A small image VQ-VAE, trained from scratch.
Model: 4.98M parameters, encoder arch resnet_bottleneck, encoder activation silu, encoder depths [3, 4, 7, 3], decoder widths [32, 64, 96, 128].
Training: soap at rate 0.0026, 7500 steps, batches of 48.
Data: trained on photos with spoken descriptions (Open Images, Localized Narratives), 203450 training examples, 1.8 epochs.
Rows from block 8 of the encoder, named by matrix and row number. Rows with one number belong to one channel. Each number is 128 + 32 x the weight over its row's rms, rounded and kept within 0 to 255. All counts start at 0. After the name is the row's rms in percent of the matrix's.
# convs1: 3x3 conv (encoder.blocks.8.convs.1.weight, 104x104x3x3), inputs 0-10, a 3x3 kernel for each
# convs2: expand pointwise conv (encoder.blocks.8.convs.2.weight, 432x104x1x1, transposed), outputs 0-86
convs1.41 110 [127 137 130 134 126 118 129 129 135  79 128 128 103 123 122 144 124 130 129 128 139 129  92 145 104 129 131 199 132 120 128 121 141   7 138 124 209 138  96 129   7 146  39 227 125 107 119 127 143 173 125 193 125 137 128 129 126 128 151  98 197 101 129 137 125 142 129 128 128 106 131 134 128 127 113 128 162 124 189 121 129 129 128 145 128 128 175 123 127 128 122 160 111 133 127  89 166 129 129]
convs2.41 095 [149 129 131 128  74 114 127 115 135 124 127 128 134 133 158  95 128 128 128 130 131 135 144 128   0 127 121 218 128 129 128 128 112 142  53 118 143 129  36 128 128 128 128 128 129 128 122 151 133  65 128 132 128 125 128 128 131 137 128 128 125 116 128  15  70 186 136 123 128 127 122 112 136 128 128 115 124 130 121 100 133 128 118 130 128 142   0]
convs1.42 251 [127 128 124  25 127 126 136 128 128 129 130 128 126 112 128 130 128 128 138 131 128 132 130 121 125 125 140 130 128 125 224 131  48 128 126 129 133 128 121 180 131  60 128 125 130 128 128 128 126 126 159 122 128 114 127 128 128  51 116 255 128 127 128 128 135 129 119 129 110 128 128 132 128 128 129 111 107 174 127 128 126 129 128 128 185 138 128 127 128 144 128 127 129 128 125 129 147 128 122]
convs2.42 253 [255 128 128 128 128 101 113 129 129  18 136 129 128 127 120 124 128 127 127 128 126 143 129 149 125 128 130 139 128 121 127 130 130 127 128  39 232 128  37 128 132 125 126 127 127 133 125 168 123 134 136 128 128 119 129 128 133 152 128 127 122 199 125 141   0 125 128 102 128 125 131 129 128 130 129 124 127 128 128 128 127 127 124 126 128 128 127]
convs1.43 031 [ 96 143 128 129 129 128 151 128 129 122 150 183 128 209  73 226 128 130 128 117  55 112 134 129 120 149 116 128 126 110 125  99 134  15 137  34 128 130 126 110 127 128  48 142 125 129 133 143 138 169 128 131 133 154 127 133 193 136 255 129 147 119 137 122 126 124 118 128 103 138 128 131 132 139 127 134 129 133 240 133 208 129 118 100 127 107 128 116 138 126 128 135 125 173 103 255 129 129 128]
convs2.43 030 [124  28 128 128 129 129 128 116 129 129 128 128 121  93 128 114  96 128 128 128 105 128  92  86 135 129 128 107 128 135 128 128 128  88 120 128 139  99  99 126 128 128 190 127 133 109 135 154 128 128 128 126 128 133 128 128 113 128 128 128  28 137 144  53 132 118 118 120 128 127 128 128 128 128 128 133 179 128 128 128 255 128 133 129 128 128 154]
convs1.44 058 [128  61 129 130 142 128 122 128 125  81  58 254 130 122 129 128  96 127 129 127 127 109 128 125 229 202 131 135 125 140 122 126 128 126 129 185 135 125 133 120 126 125 127 128 176 122 132 128 134 127 128  21  58  70 127 128 255 136 128 170  69 130 126 129 129 126 125 128 128 169 144 126  60 131 128 129 140 129  84  21 120 139 127 129 123 128 121 252 127 135 128  40 146 128 130 206 130  28 141]
convs2.44 034 [127 130 128 128 105 124 128 129  16 128 128 128 152 132 131 127 135 130 128 147 129 128 128 173 111 139  96 119 128 120 128 128 112 162 118 113 113 160   0 101 128 128 128  89 128 123 147 126  94 127 128 135 128 126 128 128 128 128 128 128 129 121 123 128 111 136 128 165 128 128 128 127 128 128 128 128 132 128 128 233 122 128 125 127 128 132 132]
convs1.45 057 [128 133 109 168 134 155  78 128 109 126 130 149 128  89 140 142 182  86 129 101 133 128 128 100 103  47 200 121  88 129 130  33 122  55 124 136 127  88 131 134   0 129   6 112 133 128 155 137 126 113 126 127 151 121 136 125 125 130 173 190 166 128  93 120 128 116 128 128 133 108 122 131 141 172 127 130 122 147 129 212 114 133 130 152 104 122  90 126 118 194 130 203 125 136 162 119 131 255 135]
convs2.45 031 [128 189 130 128 128 108 129 134 145 147 128 128 111  19 136  95 180 134 128 132 161 152 127 134  89 143 129 134 128 127 128 128 104 131  68 138 126 125 128 132 128 128 193 121 101 138 132 166 144  65 128 118 128 108 125 128   0 128 128 128  76 125 134 129 147 116  98 182 128 127 127 144  89 128 128 127 130 138 128 127 111 128  54 125 128 125  93]
convs1.46 055 [138 127 114 129 125 183 111 129 113 135 128 128 126 132 143 120  37 120 111 127 121 131 147  52 166 127 160 122 126 128 149 124 130 165 136 128 122 127 128 180 118  70 245 146 255 131 129 134 104 139 139 129 108 128 129 129 125 126 127 218 119 128 122 129 127 119 138 127 126 123 125 132 128 127 127 108 133 158 126  41 128 125 127 128 127 137  28 147 126 166 128 144 127  34 208 148 113  97 128]
convs2.46 047 [143 193 123 128 113  83 128 117 141 105 128 128 156 129 108 128 126 132 128 127 134 128 117 130  86 119 137  68 128 127 128 128 127 183 129 122 123 126 132  76 128 128 179 107 107 128  93 142 101 131 127 123 128 130 128 128 106 128 128 128 129 121 127 148  91 128 126 127 128 128 128 138 131 128 128  97 128 128 128 141  89 128  11 127 128 130 129]
convs1.47 035 [128 126 126 128 145 142 134 136 120 150 144 143 129 117 126 134 113 128 116 128  81 128 143 131 121 131 129 129 130   9 104  95 134   0  76 128 128 127 109 110 132 130   0  74 130 130 203 179 132 126 116 134 150 118 121 185 151 165 131 134 140 126 109 127 128 120 128 128 128 118 129 131 127 162 149 131 118 128 132 182 124 130 124 131 128 128 124 126 133 137 131 127 255 127 235 120 191 197 127]
convs2.47 016 [101 121 128 128 147 153 128 139 150 208 128 128 118 128 118 144 205 128 128  90  86 128 128 129 128 128 130 180 128 131 128 128 129  53 128 128 185  81 136 130 128 128 128 127 129 131 109 131 125 123 128  88 128 128 128 128 122 128 128 128 133 141 148 237 120 128 108 227 128 137 128 129 128 128 128 141 130 128 128 124 128 128 106  93 128 128  11]
convs1.48 041 [ 84 128 127 131 127 126 119 128 138 149 105 120 115 126 128  55 128 131 117 153 135 137 134 139 164 122 122  98 128 146 128 158 140 157 112 122  89 129 151 127 134 158 204 118 127 149 124 101 106 102 127  91 137 130  89 107 123 117 114 118 121 128 128 128 134 131 131 129 130 150 124 127 149 126 106  99   5 125  54 132 141 124 132 132 152 133 139 137 128 114 125 130 113 135 128 123  61 102 128]
convs2.48 017 [123  34 128 128 142 155 128 139 142 128 128 128 109 129 127  42 128 128 128 124 128 128 129 126 140 128  47 169 128 121 128 128 129 128 133 128 116 128 187 108 128 128 121 112 136 121 129  69 117 130 128 128 128 130 128 128 128 128 128 128 140 131 136 145 154 133 128 161 128 127 128 128 128 128 128 136 128 128 128 114 134 128  58 131 128 121 126]
convs1.49 040 [128 179 139 112 138 148 124 112 130 209 143 120  95 108 128 151 128 132 185 127 115 139   0 128  89 132 144  94 129 131 111 105 127 123 132 130 123 128 119 116 128 126 126 129 129 128 126 127 255  52 132 161 132 117 137 164 125 121 125 128 150 186 129 126 126 174 129 129 121 104 129 133 133 139 125 132 126 234 140 128 126 128 125 129 143 124 129   0 135 125 145 145 127 215 183 255 130 139 121]
convs2.49 067 [116  72 128 123 128 130 125 131 132 120 128 126 134  87 122 130 128 127 128 128 132 118 110  95 129 128 141 108 128 109 115 131 141  97 129 127 125  65 149 127 152 128 255 128 143 145 120 141 139 125 130 128 128 128 130 128  81 119 107 128 146 134 130 121 128 124  94 128 128 128 131 202 169 114 129 111 134 128 128 109 131 128 159 125 128 116 128]
convs1.50 081 [143 128 125 127 125 128  98 129 127 129 133 127 132 121 105 118 104 129 132 128 132 130 148 130 134 128 130 133 145 186 139   0 156 185 212 127 174 129 139 255   0 157 165 255 128 138 126 120 122 140 123 122 121 131 104 135 125 142 112 126 112 118 126 127 143 130 136 126 129 120 132 128 135 127 100 121 131 126 115  89 128 126 108 130 126 139 131 143 127 128 151 110 126  75 126 134 128  66 121]
convs2.50 108 [117 130 120 141 128 150 128 179 121 128 177 128 169  85 128 106 128 128 128 128 162 215 123 128 128 132 136 150 129 124 184 121  78 128 144  40 175 128 128 117 110 128 118 150 134  97 191 219 138 100 127 127 111 127 128 128 128 100 127 129  94 121 128  93 125 141 121 124 125 138 109 128 122 128 128  95 133 126 153 128 126 124 122 128 156 129 127]
convs1.51 056 [125 109 142 125 137 126 148 128   0 128 133 132 127 123 129 129 129 115 143 118  81 129 101 135  45 152 135 133 126 128 125 129 128 132 138 128 146 141 124 120 156 138 128 135 128 128 140 133 136 128 130 122 124 128 128 132 190 124 144 255 147 126 125 128 131  52 129 127 139  74 131  11 123 131 189 137 122 128 132 125 128 127 126 105 127 118 130 122 128 132 126 130 255 108 132 133 167 130 125]
convs2.51 050 [ 95  43 121 128 132 135 128 255 127 127 128 128 117  74 172 131 132 112 125 128 128 128 128 118 128 139 128 143 128 255 128 128 126 110 125 128 119  92 100 130 128 128 119 127 128 128 137 122 140 127 114 122 128 145 128 128   0 127 128 128  81 128  52 101  48 117  39 128 128 131 140 196 119 128 128  13 158 128 135 107 122 123 119 110 128 128 106]
convs1.52 143 [127 115 123 108 126 107  68 127 132 126 130 131 128  66 128 142 126 131 128 128 127 128 141 128 133 139 126 129 142 129 130 231 112 140 129 124 129 139 132  76 255  85 189 125 126 127 127 126 128  58 132 131 127 129 128 128 129 116   0 117 116 119 131 104 127 127 127 129 128 126 128 128 124 135 129 109   0 111  88 124 132 129 128 128 147 199 143 146 147 126 128 128 127  32  77 110  78 117 134]
convs2.52 062 [130 123 128 128 182 105 128 128 131 131 128 128 128 124  92 122 124 128 128 116 108 128 128 129 158 117 147 141 128 126 128 128 128  33 162 111 125 114 168 165 128 128  53 124 131 118 130 130 129 133 128  79 128 134 128 128 127 128 128 128 130 128 128 128 179 125 128 121 128  25 128 128 129 128 128 123 128 128 128 124 128 129 128 118 128 121 137]
convs1.53 047 [ 88 138 127 126 128 130 129 128  89 127 133 131 133 125 134 255 189 121 131 129 122 113 120 128 132 130 197 128 104 124 122 125  19  97  96 135 129 127 125  85 126   0   0  59 136 125 159 135 131 127 135 127 122 128 127 163 151 137 127 137 229 127 118 133 128 120 106 128 128 127 129 131 128 147 143 186 124 126 128 125 128 130  79 120 171 114 123 130 129 143  75 128 169 146 126 128 164 124 128]
convs2.53 032 [122 122 128 128 135 107 128 151 138 118 128 128 127 127 128 130 126 127 128 138 122 128 128 129 169 130 129 121 128 129 128 128 125 128 158 241 131  82 150 132 128 128 138 126 117 255   0 128 144 133 128 131 128 126 128 128 154 128 128 128 131 140 129 148 191 128 127 169 128 112 128 255 128 128 128 128 131 128 128  97 128 128 151 128 128  99 133]
convs1.54 045 [ 59 143 124 103 131 130 131 125 130 124 121 156 139 101 125 133 142 135 107 130 129  89 145 132 126 114  42  59 134 128 125 133 129 100  66 123 106 133 128 127 133 128   0  73 127 249 126 129 131 111 130 130 155 141 121 123 253 115 126 112 128 128 198 127 127 127 123 128 134  74 113  74 124 119 124 129 124 137 130 158 129 141 132 130 135 130 141 113 123 124 114 183 129 255 124 255 255 163 139]
convs2.54 048 [143  66 128 128 141 133 128 129 127 112 128 128 127   0 128 129  99 128 128 125 128 128 106 132 127 128 126 110 128 127 128 128 126 106 126 128 126 133 132 129 128 128  55 127 101 132 179   0 130 129 128 124 128 128 128 128 129 128 128 128 128 143 158 137 124 183   0 128 128 129 128 127 138 128 128 149 130 128 128 126 135 128 129 133 128 128 126]
convs1.55 041 [137 127 124 133 140 129 126 104 117 131 198 129 141 102 140 137 129 138 128  73 128 113 123 122 122 128  96 123 126 127 110 122 123 131 127 125 126 126 125 133 117 121 128 127 134 128 130 130 128 136 143 126 135 248 134 183 133 141 120 128 152 126 143 129 129 100 188 116 162  81 129  89 132 147 140 124 129 132 255 128 165 121 129 128 139 125 108 125 128 128 109 171 255 127 134 101 127 196 255]
convs2.55 062 [108 128  33 128 164 141 100 127 128 159 133 141 124 150 124 128 188  99 128 115 136 138 100   0 129 135 132 157 127 130 128 133 129 115 137 224 126  29 122 128 128 128 132 128 130 136 125 135 128 132 142 126 128 127 146 128  85 127 128 148 198 125 127 206 155 113  63 116 155 132 136 140 154 128 128  55 160 128 127  25 128 130 127 128 128 124 137]
convs1.56 043 [124 130 128 122 133 119 131 127  96 127 157 195 118 136 116 255 139 142 128 121  16 125 128 143 122  82 117 128 127 131 128 117 134  99 127 116 127 128 130 127 115 158  99 127 108 133 155 186 128 131 102 137 151 178 127 142 178 135 128 108 146 167 129 123 123  80 122 128 139 129 132  71 130 128 126 132 133 107 234 132 152 130 120 130 105 128 142 120 130 127 135 128 184 112 142 173 123 123 127]
convs2.56 045 [162  73 127 128 133 192 128 240 128 134 128 128 126 130 127 153 128 120 128 112   0 255  76 128 123 125 132  97 128 132 128 130 134 125 131 127  94 123 150 132 128 128 127 130 123 148 128  92 171 127 127  86 128 123 128 128 140  97 128 128  38 121 118 112 140 127 100 132 128 135 127 129 134 128 129 169 134 128 128 128 164 128 154 138 127 128 137]
convs1.57 123 [128 133 126 122 125 127 123 129 153 128 124 101 128 128 129 128 126 129 128 134 158 128 127 129 127 130 130 129 128 154 168   0 221 172 196 127 128 151 136 205   0 170 143 173 127 128 128 125 128 125 128 128 126 126 128 114 115 123 128 127 130 123 133 129 136 129 130 126 128 118 136 130 127 128 109 128 126 126 125 129 132 128 129 132 134 130 133 129 128 120 123 128 127 129 127 127 121 127 128]
convs2.57 201 [122 120 132 140 127 161 128 130 147 114 127 119 145 124 129  68  71 125 128 144 128 128 129 153  97 139 124 136 140 125 128 130 117 128 106 127 147 130 128 102 128 128 128 128 128 122 123 164 143  73 146 128 124 129 128 184 111 127 128 126 101 120 129 127 133 128 127 119 128 161 128 128 105 130 127  93 137 128  15 121 165 140 125 131 128 128 124]