Rows from block 16 of the encoder, named by matrix and row number. Each number is 500 + 40 x the weight over the matrix's rms, rounded and kept within 0 to 999. All counts start at 0. Numbers have three digits each.
# convs0: reduce pointwise conv (encoder.blocks.16.convs.0.weight, 160x640x1x1), inputs 256-383
convs0.25:501500468500856490537587497500496500500501527524508500505504500500621499500518501474537578564511562500499500500501470500503500511518500499501547500519499501489500415554500499500644499571500489500502504490500500496507494500480500503499504500507506500573500525500500500500494472500498515499498527511495497504513586501522522517503498514503511498518521567564500493474496500546553512497503
convs0.26:524497545499432362510431502510500500500428500499501500500503501501498500500497501434499500499500500503497472500495374504511500501500503500499501499504507501468500504499500500503499456500500489499484495260504500382501499505500500506501527500531502500494500500500500502254446498513499499500492499480500502501365446500501499500501487502500497500501500493502500498572501500500485500479490
convs0.27:453500415547498495498509423500500522499511502548501500490499498502530509500617500397500500546533500519501537504499497525515501503514501516509510504501500423528531501506509500653547499500500499500500501501500500502500490500495511555499507493504539503502500500625502495525500500501364501500504500614501501500497500501504510501509529511516498650525500513564500500499503500494503496522618
convs0.28:523455501499506500502481474360498502501524498500500499467421499501504492498495399507499500500398499497497495500497529500361500452498425499499499371486501500518500471496505499570502501499499494501537384536440499498499509481421501497504489501500497499500501499500499485742670517832500501499491498495502500502501570504470501499454527501503499501506503500496499500535447498497488500500496
convs0.29:500501500500499500500500501501493500500500421499531500498499500500500500500500355501500500499499500536512498498518541500485500434500487500482500500407500499500500500499500500500500502502500500501500472513503500501500371488500499500499497486500500500500501509499500500500500499500500485500500504500499536500500491500373450500497500494500500500392500500500500500500501500382485500512500
convs0.30:505473507498502498354492497500511500497492500499500500500507505500499508500546480500494503499460518493507507500500500496489445453500501500496501503498462500401502300501500500500499469511500505489489494496500500449506500503639500474500508500501497500500477501500500500467500520390502486500499502572535442499516500500497501513500672472534531499499500471459500503501499502497504531499457
convs0.31:486497500495521504510502507500501497527500506494500500539501507496476500527493501505500503490513503502494494690499504551498506500500497502499515499512500503541497498498497503501492505502500501502506497598488500500502500536609499568500541521510492500500500498640500542500499592528501514502512500489546500496503510498499545501497491532500500652537500500502500501521509509500511500639482
convs0.32:495484837533495506492582501533505525509570500530498500508497501498552550501518501502516516531519504501509499497466481599499542499561509501535488500508504548501511530497531501499555501511501525501517499440500501499501513505578502562510471573547553501503501495565501504562508620362614505500499517522497500505492503502500409513565345503424502516509618522593501508479520501518508499559511
convs0.33:499486511471504603501477475499499499447498475499490502494486499491500501499495494465501493500512500301500495497501505396505503496482499501498484510496495497504500495501498501421499484495500485501500502509575501497501501500499496458490514497500514502490501492497500492467514687504494497501489501494487494497494500499500498501499519500615501500500500500500501501477466498500491487409608
convs0.34:500500500500495500500500521500500500570500543500500500547500500500500500500500533500500507500500526500500501543500497500500500509500503500509500499527500500500500500500500500500500510501500500500500500500500500500520525500500500500500500515500500500500500500500500500500501500500500509500500500500500500500500500512535500500500500500500500540518500500500500500500501500516500500500500
convs0.35:503506489499500499500493505493500496489500491495485498500498506496501499503502500500496489496503492681496504498481500497507501500480503498501453587500509513499459502500495498499498498486497494499507601515570497499498499500669496500504509495496500497474499431497497497508481448500659502498501491502499497497502500496500478498496500501533477497498500509498497500493499503501503495495500
convs0.36:501468500502497502491516496496507499490499502500495502515496488494496489491500509486500499498502495513499507509496366501477500501491501501500485460500524502484496500498500500500497501505502500499500443429498503504499498499498500496500500502500496502496509494495502503517498500500502501500500499500503504500488502502506485500500438495465499498498498500500502500462487492501500510494501
convs0.37:480503463499477540496499499466498504500499500501499493507496485502502499449500497493486492501500493499500500502487500501512496499471650492504500500494487499508502507506502490507504496498493487496495511581498493503481498485499502493503503500496501492502484501501494488503565501640373498494499498500510499503495493503499504489505488488500496502501501499489494499459500486500524484554565
convs0.38:502500438502496514422485502669499502443512489502499500502432500500507500499506473524499500502523500499497500499493489447503492500500507500515534497499507508499502495506502499424504500500500469500485504492500500506500498500501502517496642510506514500497500499503500500506457506500501504499488498505590501503502500503465500501508999500994478499500514503498500486693483499456424500504593
convs0.39:500497500500487498500498500497500500500500499499499500499496501500500500500500499500500500500496500500500500499499498500506500498500494500500498503500499500500500497500500500499500499500500500500500519496495500500500500500500500500497576498500500500500500500500500501500496499500489500500521500500500486499500484500498500500499505498500500500499500500500500500500500500498484499498514
convs0.40:565512505500533482500498500494510500500383442504498500499496521496501500500500501443505502515411501440500493500500500501500500499452500500500500513504495505444503506483510500514500500413500513500502503511499500485500507492517499482502357507518480500501499498499500500625709502602531504500495455492461460501504502500503499503495492487461468501500484495496500500381500500501501500503561
convs0.41:500365527500501584501500500500500507499499499563500501492500491499729500495500500500501501626488501501501495487513500497503500501487516500500499499498501496500496487501498499499668500501501501501482501495499501500501498500500499500549433501505498501556500503511501500413626483430481500499500501500501499543500502497500505501544487499491500500499576509473501501556501494500499500462499
convs0.42:499499530500628499599513493196501500498508501500501500500501480501500478491499507575499501500499502468500484500500500505498468497502500500483501500499515501514499473500498501502499509500500481521502499486499500498501498500460500505500497506499498500500508502499500502350506535444498500500480500501567496499508502499500498500500472502366501411467507497499500486585449489528499509216408
convs0.43:500500500500500500500500503500502499499500500498493501490500501500500500500500500500500500499545500498500501492499484507498500596500498500500500500607519481500500500500500501500500502500500500517500495494513501509500601501500498520500483498500500500500508500496500501500512513500499500500500500500500500499500549499499500500495500516500500500581500500500500500500506500499504500500500
convs0.44:500460529497500497422503502489504499502495501499500500507502501499499501500495486711493502499503500388498500502496550500500475509502493500492512498492503520494497556487499500453498501495500501503482500522457500500502488506594499505497363493490485500499502498495500505493525598481586500499522494495365497499529507499497497499496604500556505493489500568494500501492502500497495500494521
convs0.45:509500500500494500500500500510500500500500500500506500500547500503500500500500499500505500500486500501488490500519498500493500500500500500499500500500500500500500499500500500500500500501500500499500492500500500500500518500512501498499499500500500500500500507500500500489515499500500500500500500500500488500564500500500556500504504500500500509500500500500500500500503500497500499500500
convs0.46:978503531501500498510491495479495495479555497498487501495470504486498499501502500343500500499481500499500501499488390498500501500510498500501465507501492495478498505501498500500495500500500497498505501283434501504500500497369498496482497500501499501499501492492500487543497521498495500500501500502506507491499505494499500497498444498504501500501498500499500501501500500500495499496514
convs0.47:500500497499490499504508501536493500505464503501502503540630499502500500500496508501502508500492505500484496500495499507503501499501497500496504498491496498513500427489500500516500500504504494507505506569524502497506500500465497503508501499500495502496499500500503509499539391499500495500506501495472485500525500498533493501500500501331500495494503500500503500499509500554497502498500
convs0.48:500576491554540501500501496510499419470543501500491500501498497504505500499559492494504501504636500522500500501502500500501501499504500500526533500499498521452499494505434499558506500500500500496477500496501500500500392497490385503446500505495534500500508494503500498769497493484542500500494500536507506492538560503500492502502547499500495398423540499500500496500500499522502501534500
convs0.49:518497581500451578454497438507473504500498501503505500499499483503500495473500500490501500502493500500500472501322502509502500497483506499494473518498495488505400498500501496554503499500500457499518501423512500512498500495394466486498465337496499500504498467304500501515431485502495418499419500489540505504494485504499503501374507500499500480501490499499500465405497477497512542570495
convs0.50:502458481503438478498427500506501500508507509500502505525477498499492507500501499518508508500499508493501482519417500500368508610583501504353507439511501500524489487498500501489500501507505506567485433504485504524505503497537500539500519500507489504500516502273504498424479501468522501503510507500498507500503556500508501508310628559624520501501498488505505500569500503504467501501502
convs0.51:493473503506501499498496485500502503499413501509500503488496494499501499495500498501497497507507496498499517465508497499504500507479502502500498434499509489502526546507504501495503500501505500508445500504480504509498493500474502514500499499506496504505504502501505499482562509505476499501502500501509517506501506500499492501507515505521499498498474511501505510469481496496481495462543
convs0.52:494501500518500500500500491505502500506500558500500501500500500501500500500500544500500500500500500500502501518500488501485500546500500500500500486568500500500500500500500500500500511520500500530500500489500500517500545500500500515500501500500500500500524500500500500500504501500500500500500500528500502500487521505542500500500500543500500523548500500500500500500500500514508500502500
convs0.53:500527468490488497510483500506500500501507499502500500500465499498501500500500493581500490501470498500500507499493505487512514499502500473485500499490468498500496509500501491508501500498500502495499510554495500496496500493507501496499708498495499500505494500495498444499580497598492491483503500507500490500484500500495500475501575499706499500486500505500499500476509499495482483500498
convs0.54:481496618500493500381537503497497500525481500500499507495500504500498500505500505485501501500499500501499519501500500519505505509460499519497460505499500498519499473500500512502498507501510504523501502542500511507506492497500499505498341502497497510500501500500517499517504687503494465520501500500502515500473506497509480509500446500356497497481476501489512521505500506504500500506381
convs0.55:502499519499472482500260498502502500501546500500496500515500502500501485501496312490500499500466499505499479506479424493494498511506497499496498493511479524574500472499500499416500497500499500499500494362427500835499521496501500491475338498512499500501499472496500496505503500489536499500587499477502557499502379500293501500497465498473490501500504521512499500780483501501500500405498
convs0.56:500500502490501518488500500746503503500498493502582500495501497541553496499498501497499499541501499374500437497502473417504491502475499499414500502496501501500499508483501500366535502500500498501489503495501500509499499500481500499467496500464485500500501543498500500473562496579500497500499500500413542526490501510497486498500508487514497497493502500495499499501497499501440500500505
convs0.57:496501500500500500499500500500499500501500468502500500500499500500500500500500386500500500501448500500500500500500466500500500353500503500468500500426500499500499491500500500500500501500501500472500500450507501434500500495500500500513500501500500501500501500500501491500502500500498500500500500500500472502488397500433500500501500466500500500486500500500501500500500500490500500500500
convs0.58:500502358499617458454406500631499501499472501500693500503502493603500515499494499451500501500367501500542501498538500502500496432550500524492503499491500501417500487497501531499501500495501505500400500589499500491500497506502500496415498500495495500497500632499505520490506502501501499515504500499493366501394484499500510499500496450500511504499490495499503505450499504501500503477500
convs0.59:521499500500500493501500495500499500568500498500500502502476500500500500500502496537502500500499500499504500500500518508500500500500500500500500499500500510500500500500500500500501497500501500500500500499482501498502500500512500500500501500500500500500498500502500500500495500500514500500500500503500464500508497500496500500500458500500500486500500500500500500500500500510500511500500
convs0.60:501509523500880539503503500344490500491480496500500497499484407501503499454498493629498497500482498488503493484515511495468500473498498498501500371437500505455499632503501498519501493493498495498500297536492498453497499500495500488498707505499495498498496500500499496409573598521500500498470493497572459501501643502491501499500513500492490500500510498473498496490446487494707499507480
convs0.61:496497458500502357500552485499494506516499505543501500501464474503535521489502470500509526554462546507503500235512493503581503479503509499499488477455498496499502502503505498500531494506503485495492548502459500469552476520497509464507505540456501500498467501524504585500490512502500497498470505502500504504482470368501498514568492455686508490469481496468504490620476490501500522500497
convs0.62:393536500496491448507500499502502500502503500500500501497501506500499503507499499435500500499506500501496502500486354500500493500529500501493500500500502500519501499498498501501499499500500502500486503356500501481500499523513500500500542504535490501497501483501500513502492498488499500501565500498500498499501470498500495502503413501500512500496500502502500502481502507500467500499504
convs0.63:499878395492582501500498500431496501499505500501498499481503520497502499500498501497499499501488498554500504486500510463518501500502503499476489545491479483499501514497500499374501499498498497500588558489521499502499500500498500494500786500498484499492487498500498497411480463473483475499507499498499494501498500486500500498502689497652499500500496480500498500864491500500586499476365
convs0.64:500500488501504497492486508533501505544497515504516532540530499514491680540500503505501502502490510505499499524505499530474500505497490513501502494522502505500516377497518553500502503499527530501462467492499526497519505531502510499509500501500493519500504514502518503739500500500520504501520499498435501504499501507500530500502222500469509553534503498506522498494533526500460504500498
convs0.65:500418596503516543496501450473493499506503500500496501500499508494500504500515544506501500502411501502492596500501760507542518501501500501501491499503501490509497488412500501431500518502500558504503502643388500505500501453482499501500456497500499501499502490499501471542548504476486501501598502667345500500502501492520528500492690505440503499519488481476501516494505501508517519420473
convs0.66:452500500500469512549500500466471500500522498499500500498500487500499500500501519347498485499497493500500496500500500515495499461496532500505504497499498464616494494502500500529500570499500499505521497439500500508495501501432500503666502511499499500499508500498500477500500501497497500500508500500506571500818000502501505496499500503495499501500503499502500499500501500499504500500530
convs0.67:500493325499500500500497441477499504490479500512519499501498481502506497493500498362501500511499500499502497496501502494515507466505519496501518520490525501521506294500504496473504504500500520500453508506508499498500503449485503490508474501437500499519502511506499386470434377500500507496499501507438500503306441498500501498515828491665500501500490500502500496345500492500314500497796
convs0.68:450499500512502500504500478500501500500500500500500502500500500500500500500504500478521500500525500501510500500500438500500500500500500500500500485500500501500500477500500500500500500537507500500500497498500501499500499500500500501500518500500500502500505500500505504500483500500500500500500534511500498500497499500500500500500404500454500499500500500500507500500500500500500500487500
convs0.69:501498517500568498487501565488503497500507495501495500512493536483490500516471500506500499500499499495475500498500500503508471389487513500500510504491504612455500500472500501488498496500500498500500519500499500501499482506497504498531514520477492500496499496502500538500447471501547506501500495464515486500496500494496492500522468486424494495461500498496500498438500513507505502501476
convs0.70:764500525501486500500488500500447496502488509491560501493500492500422501500500502491500500480500500587501501514554499502457501503432489514500500500501500487520528500500495500502484518503512597513490492478499501530519499487457517500483499500588497533542508576514501493499497465465432500500500503501501522489502508499500538500499544502521513539525500493498504502376499499494470558500483
convs0.71:463495414505538331486499481484504500478498498500498500499493498501496500502507499526498496500501495499500501499590504359570481418490498500508502507500451473467503495512500501467500500498500503498497509575501500500498503500502503500497603505500509500501501506516500498504332385472500498500546498506514501500511191500498501499557694391627496503500499500503500504554467503499000499499511
convs0.72:514506501499504500580557486236500500500496500502497500499511499488501499500497512498500500501500500500496469499515502499509500505501522497500500507523504496483507583499501498498500513500500500503503501507504500501500511495426501499501502505515498499498507499503499500498509533506484527497503500482500499500508561469518535499504501502506501506533474516526499496510504500530548502489593
convs0.73:503497643493500500498451494499500506495494496507500490495498494504505493491464502496500495507501494493481477496499503495506499499507509486503476500501505498492502513505505487474507500500491485492506505494502489502491507500492506496506134508501507489499499501507490499498502503497494507485490500464541501509504503501495503496512491493474496502502497493493490485551495490499500497501440
convs0.74:500500500500500500500500500500500500513500505501499500500578500500500500500500545500503500501498500500506500500500574500503500526500501500500500500531500500500505500500500500499500514500500500500500500497500500500500509500500500500505476500500500500500500500504500500500500500500476500500500500500500526500499500500522500500506512500500500500511500500500500500500500500517480524507500
convs0.75:502509437500565500503518500499500498502486511498518501535505514502483502505482503424502507496499505515475437532500501502500500500509497505414504510500484539526435460415497507528490499501500509500498498498520500499503500507408500495499507506483411500499499503489500506550494492501501500506482500453503491497499493508505432502496491499495500501498485480494500506415505506520504504502498